Rows from block 2 of the audio encoder of a small contrastive audio-text model, named by matrix and row number. Rows with one number within an expert belong to one neuron, the router's apart. Each number is 500 + 40 x the weight over its row's rms, rounded and kept within 0 to 999. All counts start at 0. Numbers have three digits each.
Before each expert's rows are labels from the 100 clips, of 14848, where the router gives the expert most weight on average: "top examples" is what is common among them; "lies over" is the class under the peak. Only what is clearly more common there than usual is listed. The data: synthesized solo parts of chorales (CocoChorales).
# router: router (encoder.blocks.2.mlp.router.weight, 16x160), inputs 80-159
# up: expert up (encoder.blocks.2.mlp.up, 16x160x160), inputs 80-159
# down: expert down (encoder.blocks.2.mlp.down, 16x160x160, transposed), outputs 80-159

# expert 6
top examples: note D4; trombone; note D#4; cello
lies over: D4
router.6:480506528503462482503483450511465447471443458534586470500443465488490499592500430485504492538551505487477504509498441546489481424521520442531482525550502484410513502476590489512471540568549514441460477550457540462598500599436517455474484537
up.0:453450568491496553429423510505500503556503565473479430486470513489520456540514510464560466509522440513559519470554523437470480420485424490508509524545473551542417545549501456539467487559479498456434494458520555476476517444512539616546511510
down.0:486430527521473525404472537529425484479577510451589410495526493463548541537460555462495432550482533518547537555464511483547566559464477483508518540426455495478464528495487502502526547535560511602465525441482555490523476452487531509477475471
up.1:480551454484514536474486485499501466557455560529418499507514501556502481532460517569457486491471518477528469530527527514496525534508540496457527427522564430512553462525502415485544455506483486481496467563545515544433426489543456487450533506
down.1:483496445527484531420479462424493471529502529487480454484461480524510476561426470548461498479509517572516420565511444477488451553455491506465556492441574496446573501475550547511528504514495539554561439565453522476547401463574484480562580512
up.2:531458552503520530534531508535529508487517552509490524401476494493519489573475547435563414540520474532475457521560583436525501411482445515559461568464563541464466526474493479564552494510541475544529562417575504533425545500455536501538485459
down.2:451545493528543556447487543476532479498559586495489473566490475528499488538479500532532482644459565481494586464540476440421537487484484543467512498447478453508487492545508486450522472438540527498464499511473540535491486454531458595510518501
up.3:531503471569541494503466505448502599559482487480449505520569497518503473527467502501533489509522548482502447532578485440441489547453565467513506611571482475505516458508437470524486482458530509496457503515493470532510512477496430497571522518
down.3:494544483516523533445481482502516491545531531544448480521509577588502487551511499523484384517513566474517518439540464418475496530456528446480524580535540400494563450530449462504487474508538476446397522515498442504493501494511392518500529565

# expert 7
top examples: note A4; violin; note A5
lies over: A4; A5
router.7:479518513455449521458512494496462545472503465507462508554555584483553542430476549519467467529573471515632426515449517492479496498507492494554488466477466432446560472516461471503484501573445442405476451484578463497477559439439496519486468576
up.0:547514461488502543464418531461483482561486473491513487488545485486562446456566504481490543536479489531511545505491517492513506502412547531457427467516563521543501551459551489441489555495491446471492474562500485491570487461535610523492509496
down.0:475438458487488553467472477418451564526467531408510458514482579512461533478525531491529545515542478467540506523402522513502507550510484535463543496495473496426531526533483444485445540554516530471518447463518512568555548496528542460461502525
up.1:499574493455513525466411488440494491463508539495433490524487505479524476499483436478547482506438559535505494498576469478448520470435494553507506548483477456525426507512495439556487498497510448529481496506462485519469511425470458518474557517
down.1:429480504453540463529556471531449492462496486563525571506486542536458499462482470483522508418551505479500419517488504450555540486492555457489488541538490473509510483533487580503488476564420532447495533499466452504489532556421471473530402510
up.2:543525602459517478512526513588478452558493531508447545451543472473481512519459481568456506460528514525472470463483507487551551420489549526511445449455509463552505490522476639498513472463471501576538488514504487508497432468502426501515479502
down.2:548483507438466456533499568527481474480567542497494503476505446532403561446447562465428462516463570469479452535558433506591546575513497458512558558437488493475558532501495515525482431404477509586537545481460508530534514512487465509505456475
up.3:549542531470521567471435450483554523492483562531441527514490485490601392467507484493516467474464504523512544469510449563507440500449492523466487491553466455518462497492492444535525469496531411475506479523498551521549411512503533523539559577
down.3:506449545444467502532431479487529555471488598506454513522410488546492508447511486448494433437501493427493496474550506566480462441515484450567494540533473530486442496497531447541505459526483501453591490487521490484480495499535501467509513531

# expert 15
top examples: note F4; viola; clarinet
lies over: F4
router.15:539627469535477518464443533503489527447476476524473417588535501521440475441419521522509463475521493504487535451505469499477489483490573593420531490550514456458438468487473436502464472407460473482531509593510435458486543473541481474575479509
up.0:489500528516542472522548441497464558530448482521549550460514485457513443556541495543476458486510518517522534540491505590451508450513389522488501479497570533467502505438503477575452502430523533518479496451540620496593520461508530523476533508
down.0:512500496488420490488464561534428447488526517512526428486543553518516524463423504496458474472437502552527438535511495523512480492467514461495528501413556529540482459502435435586501453476459529530525449523519578506592536436503486499593502530
up.1:574454533350494468482561494436519582518522514526450497404478501498448493464456534496487510557467523579574536541534455469520498541483480518559512521491524492548492493451534526488513522464433480483504524461440498497494493541482446471469515535
down.1:549564500470507483503467557464559487484460508499435503445481517546483465486462480457538524511472467504473564505490587455529561490516570568520504492533503483496529510447530532482475466493418489452522582508408500503480491461424441486536541478
up.2:379500482402412531433536565483499480476487549469501486491569478452493541454458486519539492489471489522442487510556586454519510463517454513518477410408486497554514465517519537503444501521381459497463503505478515499498476429552545550508496472
down.2:472468576420516412515514495508507445502477535447446500576456482499447506399467575449508535478441502463483546401506514470515547488544518545545502529541489478468462489528485485567523427525521460536549510478447456487421539491493476525411470509
up.3:473486530398504480489547461450507475548487493543559555449464533521546525476510450512489512499499517576495456493516483483494489449440454463563478439493458542521516545465558520537480524460507496457510485443554523480442523507470517494476483558
down.3:471484418563496530449543534500493504517495509476489540526524531476480505512537484500511552497470504477545502578455442540416471559397621483493552520484465498537563434468440394444495503506581509493456490519513508507558529477513450513491487533

# expert 0
top examples: flute; note A#4; note A4; note C5
lies over: A4; A#4
router.0:514475506559525448554539505543521521477514408518503431501487542538581542486462502477550477437452526525509479475541557526522468470484533516566530529557462487480514515495508489515440518441545538513472601441511516469397524499499496545550536468
up.0:499494516476434489546449455517454529506542500552537483466479437515484522492508485445553558553533507486431587528518533554527578493583465525423369441458409482517493478464512544523482517442521526506527456528514529450495482543476539513449501451
down.0:466488408498498524516477471467428482417514483458558483513554482480488559505513455512523604582545519512514495557503511501523504534537508491434488460425443541470467506459556443544481547448466457475534502492456546496576496517483551453497522455
up.1:501565483477522548494514489484569550473494510540463481498522492566538432567527452558508490493497405475518509477574496447380468455460514518492383473509525478542463525554516503486541471503495536423439574523536467485436495503457538545462538465
down.1:532572539515541484461532504457548493454536472559459461482476467527487462543530473537454488519437445554530522521571475476486473495544457501543487484476485502494522516538540547508538431495475528561514531418488537448489530455531533533478481460
up.2:493561436463504546497494533511444446581477528589503539498557551475485472476487406547527495505496428505508531543482500488457537559464560443489547393429462531465558498486579504489492516541484495448460512539468487490601486491535423478570564502
down.2:527518490542500539490560513529568444504543472531464467476523537527465450461494479494529475494507522533503503453529475403489481542525514515530466534466509481477399515575502493470495466464428511494519534545430427527500557542449499485563504533
up.3:460490510513463516443417539516428425578543525480471478590481548409498518491498499508500507473498499538570428539491504493488508527513494482466499545482430514520495472488529468485449505542538483483487446530533514460477561532514471509440450464
down.3:446481493480563463508508473483488461459566469478488493552540558526463567541509556466506574561467496544478483525455489429513500545526542495438483519489480455487538459562498506501456505509568531454428430484503505503543633474443485590451452513

# expert 9
top examples: viola; note G4; note G#4
lies over: G4; G#4
router.9:519485544458447574441545540541543533452485505511465470463551547543550503534423480477484509435495520542436436485568546511537533446469472512498519500455544435515527450579475560553473506477458510572448554448483429479475470469450559533503459464
up.0:481493527516419485505453518516485485533441503443562498477507514399491555468503590488527447544461478500499494478474508524525449522539504487539548488551495537401474556460544467521499463426470563520465515524511531512490575443454478572603549530
down.0:491472509489500519470460441515495575518407501418513474546519512487533513465481553474522483521558456501557481511515530491459447492417533528604480555458517445451517548464437441516491542554447555489436498470543511576545515456475504491540568531
up.1:454426599491550496518530480513550499491552478528444495490453499552509514474567514474473498503433488526518511472459482471543519440457485475592447468539513567552528525550515528361491509422489505482563474472469510508475456460528480489516496526
down.1:500468514484541461513514501537497472470534436514532524531462510454573502549535516451410529424498443441491574537480525479489485480564520488503435528581572560518465499602442524499528502625557527498534491505528489448479534543541560461479513498
up.2:539444488550553553461514480566538550453477487499516454444499502455496509533605473503503468530525513479597449500519463496420453553561451469608511535462503552440448496478555438505468519493469484530510454407492617518507510479507563505456614541
down.2:520395480574516526468520537510524587496496559434468463491541545478448508529486470503549474416498435517558436505545554477481431525500475449536474545498497566450467536528503478519470539491444514495498539481531512515487491559499577478454566456
up.3:437489442487473452534511499485506493489478505534506554516471503533459574472526545507476541476555488457511521523461477544482527493476540488474475468526611496491586482454545501522568523503507520434539442578458472523473469513543404501553526563
down.3:445499457507473486508427526441449455450503536426432522569511453465479459530541476507468492516608483503480557503500475513481573589495526562425524511449457459441473523510511400485515578541526481455489515540473465452529488560521537554452448472

# expert 12
top examples: cello; note D3; note E3; note B3
lies over: D3
router.12:533467468436457503514532518453480504449487451481443545527459505529456512500507464571513462575480527548492519564539440523540445554506461497537533484561492473534480536427529599542547454439503499521498510463459496458475559545492466499512495539
up.0:517550530495518475474483560437508492538504513472529485504470472444426449535455554526555504493562539518516534577549490524552458514455470588511538540446499430505472501461512508533474476426526400489506463504514510503493514447548439507459588487
down.0:512505479475510593542489526516517547526530512495508535400443508475494513474477525490460491531573458476510454532455481512569574560508484476507499558521526526458456536469477556559484461546487525409492542474503477548501472592505497416473529492
up.1:493438488461490537416477560571420527496484474546489485480501514542470580509522508472435479486559540454561531541487485406485538464489491428518445506350524572448493505564529514479506495627452557519470499480433542470573546452533463537496487544
down.1:471494466467542507516513539511449462503529436551528492518517523568479528533521459503438580458567589465511526546483445468505527559520498458440487465430477523479564479524561489507507508522488500472476495484363524457515560527428451533440492513
up.2:481487445569550582486439529563449452516366472500457484525521536425447461504575510511525466448431440523549460448419489525438482531524502510484594482536492469473520473553473497482483491519506484543457482447525450508485528579457534515543485583
down.2:491597491506489516561505512571493520495490461494503504560554506453521446532584414502489456529483477452475477438451421528509535510492474482567495522535502499515527501453481467437516537513480489484410501465484448461442502510460574613543428438
up.3:523474574534548479512515478586525528511490519526486415493575447459465483534430490456537540398492520514524475493523546478476495411498537461479465533467500492472491564550487440468445499527455482553532525483488554542530469564498477503458522474
down.3:493484479471540501539468481441538592519504516499489459529558547506440516450489464488544519444514552496507501523535560518509518530504547502464552516497420476488512511443578479457400541494488477455521469547512480508516538579531496464487529524

# expert 2
top examples: tuba; note A#3; note C4; note B3
lies over: A#3; C4
router.2:518441501556472451427462468468510455485598494442461555483420482462518527488548510590439518467484486461508529498490482515456470468522408482475511505426414493550483460514452444471465469479477524472541433489552527511542511400496478424482579455
up.0:493604485519502487512517449481524519462483461522571377506512498498429523445507499451567526563506512512496485522521477545548521452481521510564566471530539456490459479467485469571524513460473440532504542579497445519446453492517465497493507477
down.0:557465436446444564513428494431488580550497484504508506450420448525552505469518509487570511552570463446565485524479502535512548502516453482476473488520462494438495485433525558557510487538540509390550510490517505453484435564538503422463538512
up.1:489573555448577493557554410599488535553472483591525456433629526515496479548542476425490493491515555509484468494476474471492496479484542494555496461501539458460502497493534556500498494499498540532473494455465465507484537559512493539530485483
down.1:534534522475526527511484463505553554577445521597534472358539495554503457530497500444471522467550452491513505546525477464466520508492554545524462463556513520479471483605482579522517473504438532449491516502514469550421503506464533465527497551
up.2:488511550467527521467554527609485550504436504495529488490519588499484504543450472508527485506569442480512421512461467487487525470410469499507474524503519488494570599522449448522489558508520510528526474468461532528538492510528487507499529554
down.2:500522507524553532523493481480538479491495470509544484509523506502577507481515441489553500535543475528451541504544552432489555451493511486459484474488453462482482514506569516461497567476518492480441566507433528457539505480397500542566534434
up.3:442514461478538486465468452521450523468437558541543496469494479512504460540472437453480470520457522544444417465448496525541459414494526456482513488478496453436539527481540512562483533485536594446550520550463564487543540588445482493501423508
down.3:465465462516447465528370390502522537461425533494484485514476437455520497486562457520529503485471494532450541439498535508450414478551530521593478488524537444472450494444567481534512505461425486503495452472476415523501506528482556507467532461

# expert 1
top examples: trumpet; note F5; note A#4
lies over: silence
router.1:519438498514519467462571460541541548490502523531475457488467530566545488554530499422533509459507518532439447406442505559584538495457516481511521477474500542507575577482439513517449525484523551507581573523453470519501436493540429503499469473
up.0:524564511558497422442558473525484532515544404482568602473547512552458547507520559545541538543568538469510441486506518502467532510544500527397517527516450460497511448472462514471549503455542495523452496496477507446501534520429448540454477443
down.0:417540508541530512498527522485482481485490516448458563535461551494511553449486526456521486485582475454495399451474541520500512550518538501420526537513548501524498481456504433500462581564556472419465507557492448492507486586524408488477428478
up.1:537511519462423511552519556512527535563464541509470557431458557426470500419532522487472474470549478441452488570437569497570596537505460491528543486464489507538519520492503555489484505516518533421487489514475487477459528485548484484522488530
down.1:534498527541517496485474469487440435454452475556547509538450453530583509482533505475498520487514513520532483451459445582511445456486509492454450470470429463527524459487478478533535538515581456531503481583527584483528450554534485479453464600
up.2:519478560466530508475496451545538484504483510565522479452450455432565441485533529457476508510463494553440451482492557533533533494536526500442457456438447503512569571450455528440409525543496449529548498525500470531509453487544474520479424507
down.2:496555551476539548467512498576528448497548452473478470456467519465533475540520453599516465474475437522507507512507478407470482429532465494488459527533564491497503550551495565473519512539449480526500503432558466480462520446508531525500517476
up.3:508462491509471468563515527482461504448500504487537542513424488486527507477513607440492509506471542519485485478470473530537461477475524429471526529559517563618443516420437479571571513457522489443610495576524503467461502520519449434482483509
down.3:471479538496471550393513491404555474510496536462518505486431561511491489521496537502629446437530479416514544520542517501473438446443451550496489543503532539460467518501500453523455527528520534482500484476552491550513497490473495519474561539

# expert 14
top examples: note D#4; trombone
lies over: silence
router.14:498460536546570514528557471524434475502431466499524527528481467493490480477481447473509501533534484466447404428471485484468434453474479494563445512519492549399558491498457466502613531469497531538500540484432597502483479479464517491579465460
up.0:529480564445524552511485483529498467599472488563502486446453487499557572480495481454495555535553446496464451505471485498466487441463464517550460443454443557533590519533557528440528484455458519504601453483489537523520463516526517571539486524
down.0:493504752514474499469510526529479487497444475669495476489468439502492526515507494479506492524506501483514469431473511489512538482484466475492516492481488511498517538588501476492516498483507471594500490496440505535431471504478444497506482517
up.1:499504444491448501468495563468492508516513541451537486532512598521496571502511525563504484518434492517528549498479474612493473543488514473486572511526479494479558513477535464460444458480493468454556426550519446529527529527525555509519494583
down.1:478507480457513588516507555499479446518555428562540496456482493476556514479549543498497526508517536475524451519470499452524504482493463482488510428388518567566491487505534554472432475484468551540533413475513515485546491538548530574477523541
up.2:470458526496537478484480486478484470568472481581425445510425479433485480454516519441470565545528476498500477475432434511436508481479516542489486473443466569508531526543545509445571477474453486490536460525505535561478458469528452584596471509
down.2:523494765495480476516502492509490493520463454665462492478459425500512481507504506488490507521510473528507477429499520474530502491478469479494513497463476478529506525602501474512515507457477500609495488496434485545421489503498455515506460496
up.3:415503561504503480482520478446435471550476479540451448498436456438511499504425484462526538523552459554436442495474515456451463417498486490512458509506507545498533486506458509484597456493477507537558509508468604551489467399445462515620440453
down.3:502497759486480478463520498505512510503456447642444500495465446508509487514500489482492515509498474524494461436514511456501501471487464483492495492479477506528489519559484457524514508466501481593523504503444504536423485463483455519505478502

# expert 13
top examples: viola; note C#4; note C4
lies over: C#4
router.13:541515503551467528470455482509529545555435515537465507448478485492449426473501444469533542456465497493521545477505498547516462466479467476521543505494541520525479499480583443580453380513540473516467485494549498525493450477475462518507520530
up.0:478498487539516566479496516468495507533521509517462450499473442494488504503591485602524508458610397483494500526420542484478483491418446519550551474527433473475481486564503503462551455486472495498522489541530459521480476434526556466518511455
down.0:437451518454454497536513519536535503563486495507542430478495495495515499484460520565604536493492478502496506538467548504468551477528467468538526492574510490430515533541576538456550456500482493513530480526472452545439481406431501486505483474
up.1:526541524584530503468507473556572455468625431491472497506490518478513601491559482503565525533478519520504393445531525440457428484519516507518443558497493553512507475548488489482508587484554532517507455510438483494492550524459481505482444430
down.1:478572466525515545503518478515571571483543424502483511455476504494572549487525444539481537500543480533530410538449434472504406528492471514519486507466501563569524434523519468494543558532479523509449449523495493491477516453488495525459501483
up.2:493530537530440510536534468569478541465548481513500509460485442487526507537507444502540472507516421549461503503512530538528512448557548533445441508438493530499505442493437571480450504459456533507496463532553458523492507545495551477512541499
down.2:485555435565499484519546530499535485416466512516471520521505460551440549461516443489587517546490525491534515391556514480498529506553516516468475458439471520499478484467497489537470479429465457470521554495446518521545538509491541558501503422
up.3:478571438485482460483510529487471535539543403542536500457497449491435477516539502554524540509495476509534439558511400514444500535532486492439437497508448461489542535509487572498525529552447458537471490547499467467525562522517443543448534509
down.3:569532476489507516485504501498487581541549411558472526465478487508519413479562555492435467438500510500474522466508454494537513533482453482498462540531464494520485497481499533506501548524486459440423531531521465373461482546547511486417502516

# expert 5
top examples: oboe; note D5; note C5; note D#5
lies over: D5
router.5:490557556475521538507518406580571586459518511513506484503502521556588504570523518430510462522501529570481474456532558497556483464479478473516468515524551479491470505469472472565530513460456494543517513482455491537455471479485526508490481508
up.0:441551426511477500472503599461478518496455536513485524466557533525467493527449464564526475502494513459527479483513478528491477462492555509477530451460529463507529485488514520485454481517414534494438446516481526524614456482550504505551557486
down.0:453501466550518440464521496499432445460513437489461529517556423471507443541494466500451573478439474522542546489501463480463498504526551529520491528447494545483551469541444468517482481584495523528477476504459514477543480449476548523490488451
up.1:586463462521471481489485555462513462564541524516454499515548558531493450514459488543396508548465478445502524535486413553531446594471550505494549492500525563590532453520484491472524464398552573468487518509484508446523455462522533537478466590
down.1:556523533454476575518410517483584482528536513511469531439465519529534516499455454434548499522497507366501531449466461468574483460515524523560511492538532541507488483521519510591477490537467459460514491495457424548498474491461465486487599525
up.2:447544419562492513460502557448481541453510560504469572499541544536490473572510466553552463537511487529479486480542476491464415503490543457508518507495533488523480517503476446492472507524440463435433503521499501468544505480507562517550590505
down.2:475511503508537479475511484538484441504458446566512505446530479524521444591553462523434540519414525533498509477496455435488492496500559431522472541514525527462574503519481475511556481492540538510436509456407536457530517453441483541504504490
up.3:457568484518518557501459524468509482544529500528475500513424440508540486519570524483510492489541441544501537483612459461457522475440472509485500497415453557549478475506527444513444482478490492470509402536551533590472500545570500516411474611
down.3:525472522458426518556440510478519557482552490468566448525496497487511539448501553432482471482528424489494462491513502460568505510546510396600463555538443487447487528472531541536485552539508507434500484519519471489480583493495509464465537500

# expert 3
top examples: note F#4; trombone
lies over: F#4
router.3:571539566532546462562534483541526513542472491480538538521533501528477477556540539450503506519387567445470537469476518471572492576516542449485469495503566517418554555494461536501503524484543511518516506451474424535408475518533475553487462550
up.0:495522460479488475496504515399588489500470585528541464454529437515491511492496446479509557500488528533484531526504497501523511507519498456438496435467504527502488516514523554431483481457478492546517414561481553571601444515468466516520462514
down.0:460473482410484445477480452483499468509489542430525477547548480496454461497425537458467593466514520484438502486430545489484564486535550506459592543550529463462523520512489507533499439498550439532477491493423452534504540496473446450555473450
up.1:524516506493441539552513497534502506508491519475491466450549434471499546375474459450459537503470471553498457442446523535529489533509534515433448492510441487569534487504503564445435520439453419483522515600558475523536453545459478456465440554
down.1:565557503466521470537514466507522520486460506457489477502522477483495475517510404521502513505487454506445431457478455554521554532544459477532496466491495469505536502512501538500404516483468434506469532483488506503482507494456567379557540484
up.2:465462506530502577500520543482480546524546496483518531461433535512537515516504521474497451528549434490503433508524476519482480485419460507572498574473498556560455513466480422521425542571458511442483481506563532446505502529525540456545524614
down.2:520465497554512554513460514513507532547555491459474537518460547560551469488529487533496513506540482508505495483516483534542418468471500487552468543448561534579509506432462440544502563522450539458398525488526489457446500504492528488484525511
up.3:473468463549489528467474504469493553475454496512505544462465497518503562462502503550473454465610461530554399555510543482488499420425461478509464508462473548527480526488561543484492505502423538490517491555523567456533514461510524461501542501
down.3:521491498455534469495522507478425509494524562467470557518439515511468442566473493542483397551548506481512465471472443502509599560441467456470451526510468476443527538492498474478492524488566414465488479526503527459458432500536515509444443587

# expert 10
top examples: bassoon; note A3; note B3; note A#3
lies over: B3; A3
router.10:479487524533529490563523485551425449517544607451519468440470458459473511479549544502511499548458538470526486580552470441444457551510463491553503490505500509511476481512496547472467494544413526539479504492508537542550551486520504510462531534
up.0:518453561480505444471538515533496474464522452494490459482519559505552528511498502503568521486525486546600505511571454450471508481493492506529451548464476534516500570508466496570623569556461527520409544476544481482433526450402493522468496500
down.0:510484529466518476519512498487502496513420518448446477480545439466519486491521536463418530503520420515451490467541484411423577500470513527525432516539484510514500577544506518524595524516541488547445584518458489531471514487467480555471483492
up.1:440581522481499478562511482539458509486405475540407546535530461409526475566534428509452570492525388538515458459460496553520547528521584566522468476545449535502442546489543437491494491517526514497544480540599482505534464542494529575574459492
down.1:482580494490446537570516521607545509476472502509531543527605418399557461492499406477473513533465465499438487437460512496535524494541581512482512471528479513536470478483487518462553518449527533508466515509487498519493517438527511495537452431
up.2:522531483538549460475544446444497496507442484494468564571550478404523416559578497647471543510463449502522528484459459515464491543473520537519462483502504535578470535498468474447540525454416448477573443514495441515446462439423556513566530456
down.2:445524496486467567536413466534448486550483532469553504497503495448518463499505490538434471601471425491434536474477483501549531475540501507442491477493500478507503480475474550510542520470579521475454496454534502513536501445548479476516518485
up.3:533424453435468492530540512490565555423536403467507521583489495572534508458533471492493571503494526478498491495473564515554586519429504434509463479511464534515511517455447458435557494477575445527610419492494487446505463527564498468504463494
down.3:513455537514597491481547578500464517467644498440478496526470528524441568467481466521483485535471559521491483488477465452598540573488437505443538547457479556462523543554499497431454525497498513562511492424469489441526544522519523504469475472

# expert 8
top examples: note G4; trombone; horn
lies over: G4
router.8:480444476477467506491487568537536521501404556476500547415499388598432509494481489506510455494474496448406536491502512525511537450461487471444501539487516501474491489475544421455464462435555481474463566492519467441472480533561506565485452462
up.0:528486512480507514535502451400510506565467550435485596496521476557487414547521507546505546441467506450489531427460530445433598458480496520471484502567497539452477575478492533480415515495550442503505456525470471460486515551529469507502469526
down.0:465462506551495536462565492503560500440520557514504531480514469439522514477439497498545447510557553533404458453511473519498470432520443458448510596532529550540446513566470542493509460499573500455505591492509476489460554510452480522502490485
up.1:443475479502490489482459500400517498490495499541465518567446481480521465399520475455533509464444479481500521490520477509437534426478506468548443514509410492504433529546556485583455494587490457462475474477510480522509541501467457517469539567
down.1:424523444479481532506438461444543517492503568562458497517522489551506471514511471513491468485594562487407502495531495520441442472529490453465515540488502453497490463535520488496475447531530520408479535513500460535481538526482486549476493518
up.2:436468500554506519423453498477535474460555504539519513503475480396513490504480494480571505512389509490501511501542531510439499450489467506508476489493466518483409511549549486572441482510496497520463495434496513554560520448468400523534528532
down.2:456517467551481463506438465468533523487494578506435519526472463522477521504497470526481470517551573478444506487546495581449451529507498458485546526483530491527548509446506488463521428490583484430501500528499497529526509529505442551473501493
up.3:469514495551477434487506519489546483482491464505573428524569564467506550499459510502523571480433513518529504493515502450461473498500541503510542424522548467479498491503513512538518565479438532560452452512395542552523463380461515512542558484
down.3:519574540446526479524537435484546459505411438503513471492541488489468548445451482493487571484519506504519421534488527469516511498567523537464524429467545481523584521513519524516491498493461455555571439523494519597517466458480409467538452478

# expert 4
top examples: horn; note A4; note G#4
lies over: A4; G#4
router.4:516505463488491469502519531485544514506507432492476446484523507505453524508512557461500581470535513446535534536475591509486516496525514471432440470527517524569486554543507517463528519541550522536530490531488423525413503496576515471499532458
up.0:487545515583497496505539419532502530427545481485510496491474506476466467534562451520476527558493509544545457514442406523515534471436518603513501510462520497498488514507456505526519459498475480522518479500479506529607517415513416456571537522
down.0:498565471535513512528507497520543529489511423498539494519509404446548469502551478502494506502518538519456472456444462527484460486473531446524526554542538485498475536505457480515527482541508509537449482546490497491498514445497451439573521472
up.1:525556520552495587474482513498503518514542523484528478520501473461511446537463439547565460506454510553496492498505455463485447552488472612475537479498526431488428464486531479535430505485467497549459423518467540511594467437461518529578538579
down.1:412484465549466519525542467489498471446485501497473514545551522517507472494511496515493500416458540535490473449518446427486390451563442515566488505508567540553443477588473385533553519496425514522478526479460465496504535484483546542453475473
up.2:461473490542498479496544496449506469493501500456450494466519459461517493428504461470474569462495447554530466429487542508477523442434531500451469499483479538552487586515482501472549556483499490545536490569594478496472492498560537407493497464
down.2:495485463461536501462433544445492479449567499429503432553479536493484514541510542430558464462436478498495524487511561409482518508460546488554540585527520515451490529498502474573510523585493462494421490508519455518485571497435517528465523459
up.3:507498542479496542552492461522451544532458559500524470487497484487553392566478451600483487477555481518460528548470481580452489561461453506575568507531467466422538481498523511482522483511472428487456511515531546504495484460466575472518526551
down.3:460535512522475485536527462508535451481471477544544515441513454524487528566510477550399574538458543516466532537435464472480430482509523473440488441453532495552531457546564510431528524407523571512535462499417522489564494453556512555484488507

# expert 11
top examples: horn; note C#5; note C5; note D5
lies over: C#5
router.11:461522562541526482535523421534476541531499471473500522435489463487542443501491435509441532485493454545512406447456460474544572491516550491474432398489545527551453590567473566437492564501491498443493494432462517417529440502497473458496537464
up.0:438507518527460515475510485509479507456531494499493498486451519463509531507438474470532532479510463490533543453490513471448539554525453526465503482516437496556466491500577492448520541511540546492513514502492564519494422483473520527487474467
down.0:473535517472537448535556469513520457479462375470527495540488462394489503479493383476535578477473482470531530426446492493528510511588528535449491476555467449551502439561533517486475557489508438589533476550483501456526510519501520445520509453
up.1:531490510541470508521421484424545468534518551480501434589487468481425496511472488571517483543466463539439526502514505571530515565528517506446521508496458484452544514440506490549437483489554533545497494496589530592462538545458520466494508515
down.1:549491537524538494557539459569522553529500396509521536424522480526580514495522501518491608532543520499527577477492487500509479414454452464540448475504524513524479506534470534433593467485457534554531459486463533502492493486489485461523550506
up.2:496498491512491538404475613412552495474548543504491523541491522530472552498505508483545480465458549474567560546528528467476459512509455535534559540513442513479504473513522445511494462514544510475496487536588494558497477459453503566477468504
down.2:531474447520443492509486479465505427417509563446519540453543465498436540519414466505525484500488497529487470521539520528513515505541571501445501488481460518452500497441530517523467546465500451611504562472543470511555518586483609433496511437
up.3:472523411485451524527461489413575549530449533498472469514451493537563522479474576507534511522541453502552482514503554476513477426462502481445472520475512441459448519428485515492516417495542562450577470567491483541513515473469478485496529526
down.3:523460491455453554497467522497590560498458488500467502436476480522491550446484528454515547491504433469540511465528590429554525447534471471515396501520508448481437537507524567526540500522437469520533468534484420516505478482534496444476584429